From a checkpoint of a small self-supervised image encoder.
Model: 2.9M parameters, 48-pixel images, arch vit, activation gelu, patch size [4, 4], layers 8, width 128.
Training: muon at rate 0.0085, 5800 steps, batches of 128.
Rows from block 2 of a small self-supervised image encoder, named by matrix and row number. Rows with one number belong to one neuron. Each number is 128 + 32 x the weight over its row's rms, rounded and kept within 0 to 255. All counts start at 0.
After each neuron's rows are labels from the 100 images, of 14976, where the neuron reaches its highest value: "patch colour" is the nearest of a few named colours to the mean colour under the peak. Only what is clearly more common there than usual is listed. The data: crops of objects in photos (Visual Genome).
# fc1: MLP up (model.blocks.2.mlp.fc1.weight, 384x128), inputs 0-63
# fc2: MLP down (model.blocks.2.mlp.fc2.weight, 128x384, transposed), outputs 0-63

fc1.274 [123 101 127 165 136 122  91  81  86  68 111 121 125 164 139 168 140 121 148 139 128 187 146 121 176 109 117  78 164 138 107 128 144 110  54 143 109 222 105  79 218  93  98 154 107 118 145 149  71 120 152 115  73 117 113  71 167 118 152  98 139 146 154 154]
fc2.274 [142 178 106  93  92 114 139 204 114 147 132 130 191 104 146  86 125 127 125 122 142 153 116  97 132 104 140 174  98 144 107 131 202 197 167  97 102 147  79  96 136  97 178 155 140 167  90  71 166  67 119 172 145 132 151 125 145  99 147 153 144 117 159  43]
patch colour: white

fc1.366 [137 128 112 118 148 169 119 110 100 109 141 156 158  56 122 130 166 100 143 131 156  58 103 117  75 149  90 100 110  64 142  92 155 139  97 177 166  93 122 161 124 112 114  99 171 132 169  63 174 133 153 167 112 124 100 182 159  99  85  91 110 144 203 137]
fc2.366 [108 164 114 125 136 160 134 119 108 135 102  82 117 176 126 149 120 114 240 137 111  55 132 113 178 126 133 128 103 219 135 140 120  81 115 190 100 139 140 113  89  77  75 124 118 121 147 141 154  86 111 110  69 121 124 156 157  78 110 160 159 126 123 147]
patch colour: black

fc1.111 [ 95 117 126 145 208 159 113 177 175 198 198 196 108  87  57  76  98 117 163  78 147  89 108  81 124 183 133 106 109 128 159 119 126 149 148 159  64 133 133 148 167 139 101 153  84  66 102 140 113  96 124 148 129 134  95 149 140 111 105 161 134 161 132 103]
fc2.111 [147  74 108 135  86 164  48  72 112 112 108 143 112 128 153 144 130  82 176 151 160 202 156  90 134 140 122 126 118 148  95 130 143 156 139 206 120  90 110 117 100  84 123 156  91 125 170 124 184  85  86 174 142 144 135 161 126 143 137 125 134 131 138 148]
patch colour: red

fc1.321 [ 64 111 152 149  94 130 187 141  87 100 108  99 145 109 169 157 133 163 166 123 124 178 193 119 144 147 130 147 108  98 111  73 146 108 148 152 154 172 112  37 118 153 118 109  35 146 139 145 128  72 122 136 176 169 146 114  88 154 128  99 141 134 134 150]
fc2.321 [133 151 123  78 189 128 145 129  95 126 108 130 117 130 101 174 129 126 141 140 157 115 109 125 112 156 107 110  92 140 125  83 128 130  97 156 103 115 171 135 192 152 118 182 119 145 151  77  78 166  87 119  98  98  72  70 132 149 121 149 161 121 169  95]
patch colour: green

fc1.171 [134  91 100 146 186 151 172 144 165 171 166 124 193 129  86  86 176  87 100 126 122 161 155 134  87 126 186 120 158 112 167 152  93 163  98 149  82 165 147 141 146 178 110 144 104 108 121 120 177  80 126 170  82 113 169 138  93 135  92 145 135 120 182 115]
fc2.171 [147 102 121  76 116  92 116 133 136 115 141  99  88 146 187 156  69 137 163 137 142  49 118 125 158 104  84 130  55 151 127 154 163  84 135 115 156  96 162 162 148  47  93 107 163 154 169 135  82 103  96 155 153 118  89 122 172 122 108 130 170 164  77 104]
patch colour: black

fc1.261 [118  78 112  97 106 159 126  98 133 139  88 175 103  84 119  85 103 165 165  41 156 183 151 141 107 141 123 160 223 106 131 112 112 162 129 128 115 162 106  67 105 172 101 171  85 145 129 135 135  86 108 100 106 158 120 131 137 125 157 123 167 174 130 155]
fc2.261 [204 169 140  93 148  71 134  78 106 159 142 137 205 153 141  52 100  73 178 128 105 108 117 152  75  75 152 132 109 113 164 105 153 109 125 157 109 106 224 147 148 104 188  91 139 140  70  94  78 168 127 155 130 146 124 139  93 136 123 149 116  88 130 113]
patch colour: white; pink

fc1.35 [161 105 128 144  79 130 177 122 110  83 109 112 125  98 116  55 134 150 103 159  91 146 138 168  79 144 115 127  82 147 123 115 108 152  96 117 111  88 171 171 124 105 151 155  90 162 175 159 150 150  98 142  77 134 127 151 128 145  93 140 184 125 105 131]
fc2.35 [ 70 155  88 116 113 148 172 137 143 119 127 162 132  96 204  83 128 148  86 112 113  95 140 156 141 136 128 129 159  93  86 138 142 147 157 111 134 112 159 169 126 146  86  65  78 125  99 106 191  97  82 113 160 116 164 183 108 125 129 171 146 143  90 150]
patch colour: grey

fc1.48 [ 63 153 166 118 148 175 147 147 134 131 111  83 159 112 161 135 128 116 189 214 105 128 179 154 123 135  90 122 154 132 106  80 103 167  76 111 175 147 104 147 102  76 158 191 150 142 115  90 104 110 168 130 119 112 165 126  95 137 161 102 176 147 113  55]
fc2.48 [133 140 140 106  73 131 137  86 130  85 168 160  84 150 157 141 150 139 163  84 136 137  51 109  64 165 187  60 135 126 189 124 180  90 148 135 113 124 119 116 106 145 108 100 112 125 124 170 144 120 147 117  71 178 107 111 118  96 125 125 113  42 144 132]
patch colour: red

fc1.255 [ 76 119  89 117 160 137 133 169 108 109 105 144 136 106 139  81 123 139  76 127 140 179 131 104 101  91 147  92 129 124 154 128 127  53 142  79 127 146  89 115 146 104 144 122  79 100 146 102 145 118 188 132  62 124 113 129 144  80 175 150 113 145 182 133]
fc2.255 [134 190 118 107 121  74  61 145 186 150 159 114 118 148 145 162  83 125 187  65 151 128 107 144 104 170 191 113 109 136 108 165  95  62 105 160 176 158 151 202 109 127 170  85 155 125 100 130 136 102 124 125 153 162 143 106 138 143  86 134 131 129 122  83]
patch colour: cyan

fc1.108 [118 107 168 158 119 166 107 170  65 138  96 143 110 176 121 154 133 142 145 107 104 153 137  90 145 142 126 158 129  69 158  63 127  73 115 188 120 138 132 154 118 117 152 128 157 149 114 132 128  90 143 108  94  91  49  76  81  97 119 225  97 151 132 146]
fc2.108 [146 138  58 129  99 104  64 146 155 103 136 110 110  75 147 173 138 115 149 152 109 166 101 117 104 126 171 115 127  86  97  91 140 158 189 147 178 152 100 156 119 136 135 194 161 114 163  83 138 155 148 150 142 152 210 163 142 123 166  93 106 140  64  99]
patch colour: red; pink

fc1.347 [111 184 119 125 148 156 106  83 141 159 130 183 121 130 104 194  92 103 172  94 105 128 123 179 106  99  96 128 197 117 175  76 124 113  98 175 120 115 137 142 142 138 130 121 167 133 134 128 122 122  88  77 120 141  61 117 119 111 143 147 132 107 144 138]
fc2.347 [124 109  89 147  84  88  61 142 131  98 102  63 105 138 106 155  92  99 116 194  97 152 124  93 142 126 158 141 113 125 148  71 162 133 158 146 119 185 120 111 100 110  55 148 138 151 144 152 160 133 104 184 127 138 179 158 140 137 108 235 131 195 113  95]
patch colour: pink

fc1.272 [127 134 164 142 129 156 140 144  72 118 186  60 125 136  85 139 112  88  98 223 171 120  78 108 182 111  77 119 116  69  96 132 152 136 113 134 153  91 132 155 142 111 143 119 170  82 146 156 106 126 158 146 133 107 130 215 132 133 103 141 103 120  70  93]
fc2.272 [143 144 100  75 158 120  81 110  85 131 139 129 118 123 110 115 128 104 197 120  87 104 181 116  65  92  62 144  67 152 160 139 120 113 101 195 104 122 115 123  91 134 104  72 100 102 167  94  93 125 126  91 147 183 134 129 173 130 143  99 145 143 161 192]
patch colour: black

fc1.288 [104 132 129 145 151  88  91 117 149 107 122 136 115  64 162 139 160 110 151 100 113 213 133 125 124 124 142  87  83 113  89 122 121 106  80 148 201 157 113 175  70 118 126 172 137 106 119 134 104 205 134 154  99 119 104 104 126  71 137 166 150  97  88 157]
fc2.288 [ 70 165 170  95 110  52 126 116 150 122 148 115 105 188 101 188 113 171 128 151  90 174 144 110  68 139  79 118 150 140  67 128 151 146  61 157 152 175 114 105 139 124 148  66 120 154 137 153 127  93 111 167 162 190 129 136 164  90 178 162  90 135 104  83]
patch colour: blue

fc1.311 [203  92 182 128 148 139 107 102  69 104 123 160  86 117 101 126 156 144 135 164 141 155 143 186 134 109 120 210 100  96 103 150 130 180 120 133 166 122 102 135 104 136 129 131 202 199 143  72 120  83 110 147 107 109 131 163 158 124 109  62 118  79 137  83]
fc2.311 [126 109 125  99 176 150 116 155 106 101 138 164 136 155  83 139 117 134 119 190  38  78 144 139 111 128 165 156 129  85 134  98 168  79 184 208 132 104 115  94 155  96 219 126  75  86 123 169  95 122  88  86 168 151 109 130 109 132 134 119 138 191 131 146]
patch colour: brown

fc1.207 [138 101  83  83 103 103 102 134 111 119 137 140 129 130 155 122 122 113 207 148 200 120 105 151 158 128  27 104  52 107 167 128 151 118  69 170 159 100 142 148 136  91 111 125 155 169 208 115 121 166 134  83 135 183  92 104 117 100 164 142  94  71 122 156]
fc2.207 [ 64 159 107 103 123 126 127 140 143  80 124  74 195 151 121 116 126 114 107 140  72  81 103  76 106 133 107 168  98 145  77 115  78 147 146 147  73 126  88 132  88 173 131 126 123 128 123  87 124 142 163 109 187 104 146 145 139 121 124  66 179 157  84 136]
patch colour: black

fc1.357 [169 119 201 110 125 163 148 137 138 176  77 107  66 122 107 178 129 152 147 108 167 140 111  75 113 128  96 109 114 181 116  91  99 118  94 107 107  70  80 119 143 128  65  75 132 154 162  72 176 170 131 102  86  89  78 144  79 155 176  96 133 136  59 133]
fc2.357 [115  97  62 130  76 109  78  72 134  99 139 117 194 162 184  61 117 129 180 104 131 137 128 127  88 147 174 126 111  91 119 130 135 126 132 148 148 150 170 140 136 148 155 175 147  84 117 171 100  91 168 155 151 120 171 155 121 124  82 148  99 125 130 125]
patch colour: green; cyan

fc1.296 [ 84 170  98 139 144 115 116 154 165 131 198 189 147 190  87 162 114 139 126 101 152 169  62  94 146 165  77  73  93 182 131 127 150  91  88 111 122 138 118 118  82 152  87 114 101 168 115 112 155 144  92  98 124 107 164  90  94 148 164 195 144  88 125 146]
fc2.296 [ 88 130 124 108 149 152  88  99  97 142 125 158 131  72 124 143 167 119 142 151 126 106 155 178 217 114 144 154 157 118  95 154 119 135 151 114 156 143 155 149 144 139  98 139 110  61  88 148 148 112 179 100 136  98 148 152 145  91  84  55  98  94 164 124]
patch colour: white; pink

fc1.118 [ 89 146 122 117 120 173 104  97 135 153  60 103 107  84 179 184 151 190 172 141 103 146 122  88 108 111 123 139 142 137 130  72 121  82 104 116 119 172 114 112  78  73  98 139  55 156 109  78 143 172 155 121 128 118 124 108 103 136 146 153 165 109 110 148]
fc2.118 [138 184  97  75 143 108  82 154 109 158 146 118 131 130  85 138 152 102 175 148 151 141 160 138  89 167 164 149 138 173 103  91 157 128 112 103 138  78  79 132 164 156 201 158 115 132 152 103 125  76 115 162 161 183  65 121 196 162 165 140 117 146 168 132]
patch colour: cyan

fc1.87 [ 82 168 131  79 141 127 117 147 181 125 113  98 128  65 158 109 163 180 124 157 133 128 108 161  90 125 137 142  80 142 139 118 109 149 115 157 159 122 210 124 159 160 142 127 114 119 160 156 100  83  76  65 157 142  97  98 194 102  97 129 160 116 129 116]
fc2.87 [136 101 176 192 126 138 158  69 152  95 133 174 161 150 156  89 125 100  75 147  77 140 126  81  72 145 106 120 173 118  86 138 179 150 136 152 105 179 126 165 122 123 166 141 112 108 157 104 172  91 139 131 149  72 168 139  35 156 161 132  73 119 143 146]
patch colour: pink

fc1.285 [151 120 137 157  82 117 183 164  87 123  55 136 114  60 133 157 117 143 115 119 143 153 136 117 147 124 203 129 135 104 141 107 131 130  82 121 115 151 151 111 108 169  78 122 117  60 111 152 113 137 139  81 158 107 151 140 150 133 183  97 149 128 107 150]
fc2.285 [171 123  94  93  91 154  88 110 147 129 107 139 118 101 134 151 119  96 199 103  78 159 111  49 133  93 118 147  86 136  74 160 139 154 127 136 145 149 116 174 158 180 159 148 121  91 137  46 136 168 164 129 100 225 131  94 132 122 152 151 139 148 140 119]
patch colour: pink

fc1.289 [171 129  74 102 119 121 125 183  88 123  89 149 186  86 108 104 122 128  81 166 165 126 156  94 170 124 161 132 149 142 115 108 117 134 135  93 137 139 120 110  84  75 127 189 116 107 112 188 145 131 131 106  86 147 125 182 100 146 152  55  97  82 112 112]
fc2.289 [149 141 174 147 158 107 139 131 156 159 103 109 126 158 179 162 194 142 154 150  96 160  95 118 137 142 126  89 111 113 103 131  95 124 159 128  99  88 121 146 169 159 167 141 126 114 136  78 138 164 103 149 131 152 109  61 129 142  97 176 172 138 140 114]
patch colour: green

fc1.85 [110 123 155 138 102 167  86 154 147 104 142  82 122 150 180 132 137 130 107 160 162  94  73 114 140  99 104 133 101 132 140 117 158 118 141 166 139 140 180 177 159 137 124 135 125 135 138 118 171 211 107  88 163  72 121  90 100 103 146 135  97 137 140 125]
fc2.85 [136 115 128 133 121 103 123  86 101 137 124 157 170 127 113 115  99 143 134 105 113 136 180 134 148  99  90 169 144 143  62 137 118 128 169  76 108  63  80 111 102 138 150  85 129 107 142 117 131  63 146 108 115 190 171 143 131 168 157 118 149 148 113 144]
patch colour: brown

fc1.340 [112 157 128 124 170 169 129 175 120 104 139 145  91  94  55 138  97 124 185 142 139 135  91 103 163 175 101 164 152 135 180  91 129 133  77 172 121  81 168 164 127 133 142 170 174 125 129 141 124  91 110 100 130  92  99 139 123  50 128 154  84 163 111 164]
fc2.340 [108 125  97 162 149 106  79 118 138 127 121 124  93  84 113 169 126  96 141 130  85 203 178 106 119 121 168  89 171 138 103 105 107 190 212 181 157 117 135 121 112 163 161 175 109 131 130 104 181  84 166 115 129 152 162 136 129 146 145 174  94 153  74 114]
patch colour: red

fc1.318 [ 97 194 155 154 108 103  95 167 122 118  98 133 115 110 181 116 120 139 138 139 112 205 171 101 109 110 165 119  62 158 128  94 121  79 158 139 114 173  93 101  73 124 158 139 120 130 133 124 113 123 137 110  76 105 150 110 123 128 165 161 138 171  56 225]
fc2.318 [ 77 169 128 107 154 103  97 103 118 163 140 135 150 170 103 179 143 150 155 133 130 163  55 161 118 196 153 142  84 148 129 151 163 147 117 165 193 151  48 138 132 141 139 123 127 123 113 135 141 124 105 169 159 174 113 105 141 169 135 192 131 115 154  84]
patch colour: blue

fc1.143 [163 121 121  99  65 120 120 176 151 124 150  91 130 101 135 109 125 163 110 181 112 116 157 117 169 119 141  98 133  43  57  86  68 100 146 158 136 141 102 105 135 122 135 133  98  92 160 114 169 133 141  69 108 136  73  97  79 114 144 102 177 154 115 154]
fc2.143 [115 154 108  78 152 139 165 110  83 166  92 186  88 172  77 110 201 117 165 128 106 144 212 111 131 138 167 131 150 132  60 169 136 131 149 123 103 106  94  96 148 106 130 136 120 121 151  65 162 130 146 135 168 174 138 119 145  56 122 118 154 192 134  90]
patch colour: green

fc1.175 [133  96 151 113  98 124 133 149 199 112  69 120 156 113 159 137  71 118  98 157 122 157  76 112 152  59 131 163 145 140 119  74 137 172 119 158 126 116 128 150 151 107 136  99 109 140 137 100 135  47 106 167  74 136  72  70 207  72  82 149 196 151 143 131]
fc2.175 [130 211 116  88 136 173 156 104  97 102 166 168 115  93 107  97 113 158 148 128 155 125 156 126  96 198 146 179 126 127 113 141 118 114 133  91 135 123 160 130 121 116 152 151 182 106 112 121 135 182 177  65 142 132 176 166 102 130 176 133  51  94 118  87]
patch colour: grey

fc1.81 [ 95 169 116 171 106 155  89 157 112 121 130 102 113 148 182  82  92 133 110 111 121  66 104  70 151 195 112 129 120 147 146 124 126  83  70 206 119 126  92 154 123 166  97 175 111 100 117  87  97 180 140 103 132 150 142 148 104 186 168 160 132 138 107  84]
fc2.81 [165 127 175  74 151 108 165 111 134 151 116 117 153  85  35 128 121 136 168 132 125 151 114 144 114  47 147 125 119 118 149 177 119 157 145  99  96 104 138 105  70 149 188  90 106 146 171  76 144 134  94 154 162 134 149 107 111 148 153 132 128 119 113 140]
patch colour: black

fc1.155 [152 158 118 126 145 128 151 136 166 115 105 153 128 122  93 133 126 116 138 110 139 113 100 149  66 104 141  93 143 112  98 161 147 190 112 136 139 121 161  87 120  50 139  83 136 114 161 181 180 163 182 133 141 136  76 163 110 127 143 124 159 104  72 149]
fc2.155 [157  81 115 158 123 149 146 149 107 152 183  76 145  89 150 122 108  90  92 148  75 121 124 167 156 147 112 136 137 141 162 144 132  92 131 155 143 113  99 155 165 140  95 185 182 158 103  91  60 129 143 152 131 152 123 107 153 173 110 179  73 149 190 107]
patch colour: brown

fc1.233 [127  81 140 134 119 146 137 167 120 166  77 115  91 119 172 137 223 133  66 144 109 216 103 157 156  76 114  90 139 128 126 111  63  85 153 171 146 125 139 171 111 123 162 163 150 129 103 158 128 179 161 151 133  86 131  89 117 111 141 114 120 130 117 153]
fc2.233 [ 89 158 166 123 137  83 150 108 106 201 150 132 130 153 137 135  89 165 117 148 159 133 189 109 122 141 161  96 125 103 111 121 152 145 113 151 156 101 109 119  84 115 125 137 131 120 138  92 133 107  44 132 133 151 136 150 160  93 158 125 149 158 100  18]
patch colour: cyan; blue

fc1.144 [109 143  91 201 122 126 127  69 142  99 147 131 136 111  65 105 185 217 133 114  58 106 133 199 116 147 112 174 142 131 152 124 113 116 138 103  85  90 116 181 143  95 158 121  46 152 175 175 167 118  71 126 118 124 106 143 137 126  96 131 135 117 157 119]
fc2.144 [ 85 112 129  97  73 133 165 119  98 141 146 146  96 164 156  97 147 119 123  84  96 151 135 162 122 107 128 133 141  93 127 132 169 109  88 182 111 121 161  93 152 141  77 114 164 159 164  57 111  60  76 129 113  65 137 163  85 158 107 139 138 191  99 148]
patch colour: pink

fc1.329 [128 156  64 137 173 132  90 136 159 106  90  93  46 145 143 128 111 172 156 145  91 140 108  99  47 138 126 104  47 147  92 107 150 138 196 176 136  77 106 125 101 157 137  94 135  93  84 157 101 169  86 113 125 106 123 139 205 160 143 164  96 101 161  74]
fc2.329 [ 84 164 186 164 120 126 112  93 111 105 137 177 155 118 114 182 186 116 134 112 118 202 112 133 153 165  84 179 134  88 142 126 138 120 169 120 176 119 151 110 171 125 126 101 184  97 174  77 147 144 128  88 129 137 136 148  94 135 115 107  90 135  99 169]
patch colour: pink

fc1.112 [122 140 129 152  98  75  72 126 143 137 118 103 127 143 136 133 177 146 137  96 105 192 129 138 133 163 111 131 102  57 104  81 165 122  84 137 133 122 145 166 127  94 211 111 134 110 144 156 129 168 126 134 134  75 140  86 189 138 164  98 125 125 130 137]
fc2.112 [136 157 164 105 122  88 191 140 110 160 184 122 178 112 116 144 105 112 100 158 139 127 137 108  87 153  87 163 124 163  93  83 103  79  93 149 137 111 121  96 161 178 128 170 127 117  48 129  71 109 112 169  88 160  99 102 150 140 102 124 161  94  90  75]
patch colour: grey

fc1.3 [155 180 138 174 165 141 134 178 108 144  93  96 105  84 133  84  92 202  87  86 101 153  92 108 108 127 125 110 103 152 170 199 113 159 125 135 122 127 170 126 120 114 150 134 169 228 145 116  90 115  83 181  86 164 152 173  79 143 126 178 122 166  98  74]
fc2.3 [139  41 123  91  99 145 163 126  74 159 152 145 163 157  98 145 183  59 218 186 116 108 131 185 106 160 102 193  85 127 159  87  96 117 128 109 124 195 126 148 133 143 121 117 116  94 133 132 157 100 146  89 132 119  84 158 169 157 147  78 109 112 118 131]
patch colour: blue

fc1.31 [ 89 125  83 104 106 136 131  94 126  81 154 106  94 140 126 149 108 142  88 139 146 152 172 134 171 100  92 140 144 162 101  62  86 105 164 157 128 122 130  92  90  84 123  80  60 137 151 146 149 135 128 123 136 126 117 132  92 178 136  81 192  90 102  90]
fc2.31 [174 138 116 161 150 178 149 126  87 139 156 121 124 190 151 201 160 127 142 133 113 173 140 139 154 190 145 170 151 103 146 114  65 127 132 192 143  81 170  91 113 143 135 154 159 134 175 152 114 172 145 168  56 149 144  97 185  80 108 177 147 133 140 116]
patch colour: green

fc1.194 [ 79 141 127 111 180 129 198 117 177 105 170  84 183 130  97 157 156 142  73  82 102 165 190  99 132  80 128 153 132 140  82  90 183 190 126 153 129 136 109 106 160  83 140 145 121 140 150  98 151 159 139 187 140 112 102 185 126  89 175 119 167 144 169 123]
fc2.194 [197  84 128 159 106 165  80 145 120 135 145 149  96 152 138 119 149 123 139 193 136  54  64 122 118 125 110 143 148  90 155 211 117  77  93 143 147 128 146 122  80  93 137 146 198 102 127 145 136  62 145 109  86 103 152  71 146 157 112 139 105 188 112 117]
patch colour: black

fc1.328 [ 89 104 129 160 104 114 173 126  44 105 123 101 115 154 175 135 108  54 125 145 174 102 128 140 117 179 100 150 132 106 180  91 136  83  70 151 142 160 130 119 125  82 154 149 122 146 153 124 152 143 172 100 181 147 152 170 101  91 199 130  45 127 138 173]
fc2.328 [124 183 111  87 112 151 118 112 145  85 130 102 190 154  37 126 143 149 180 137 131 145  96  91 142 101  59 131 144 153  86 132  88 109 143 169 153  73 139 117 134  86 130 123 124 131 152 133 114 142 121 121 123 139  87  97 133 134 152 152 177 147 122 106]
patch colour: brown

fc1.234 [120 109 111 164  87 130 129 104  83 179  83 140 124  95  97 108 126 179 151  58 139 168 158 158 144 173  77 137 131 100  80  72 156  76  92 137 139 122 170 144 130 177 191 118  77 104 128 158 115 115  91  90 193 106 161  68  92  89 141 106  95 161  97 123]
fc2.234 [147 121 134 128  80 136 154 155 101 180 159 155 173 163 128  86 125  60 169 132 120 135  70 127  86 137  81 112 166 164 118 147 133  67  99 126 151 128 145 134  95 152 161 193 173 152 152  72 104 165 154 114 126 124  76  76  96 173 111 134 121 121 109 167]
patch colour: white

fc1.137 [195 115 154 141  83 129 118 164 153 148 126 157  94  91  87 154 145 139 113 124 101  98  76 163 126  85  76 131  92 160  98 143  98  85 116 130 181 137  76 104 131 114 147 117 135 202  92 113 136 115  72 138 131 148  80 114 159 186 119 153 100 140 166 103]
fc2.137 [120 187  86  88 109 185 126 105  75 120 149 116 145 212 147 150 131 137 179  95 130 138 173  93 114 190 185 137 140 100 193 103 154 170  69 105  73 103 176 108 167 147 126 121 155  99 165 113 131 110 146 126 125  93 163 168 110  71  66 123 140  64 125 131]
patch colour: pink

fc1.5 [153 122 107 153 217 204 130 122 100 128 140  88 142 133 138 141  77 103  94 136 168 119 153 124 139 154 121 128 147  89 182 138 104 140 145 122  83 126 150 128 109 166  96 139 180 144  96 189  95 117  96 148 107  68 127 128 105  83 114 176 124 164 209 132]
fc2.5 [123 105 127 179 126 120 122 197 167 135 138  96 127 143 128 127 160 145 152 159 112  92  75 117 153 103 183 137 111 165 154 154 102 127 145 133 196 106  85 126 146  95 127 144 129 153 175 122 153 124 168 119 165  99  97 177 130  98 150 105 182 123  88  90]
patch colour: red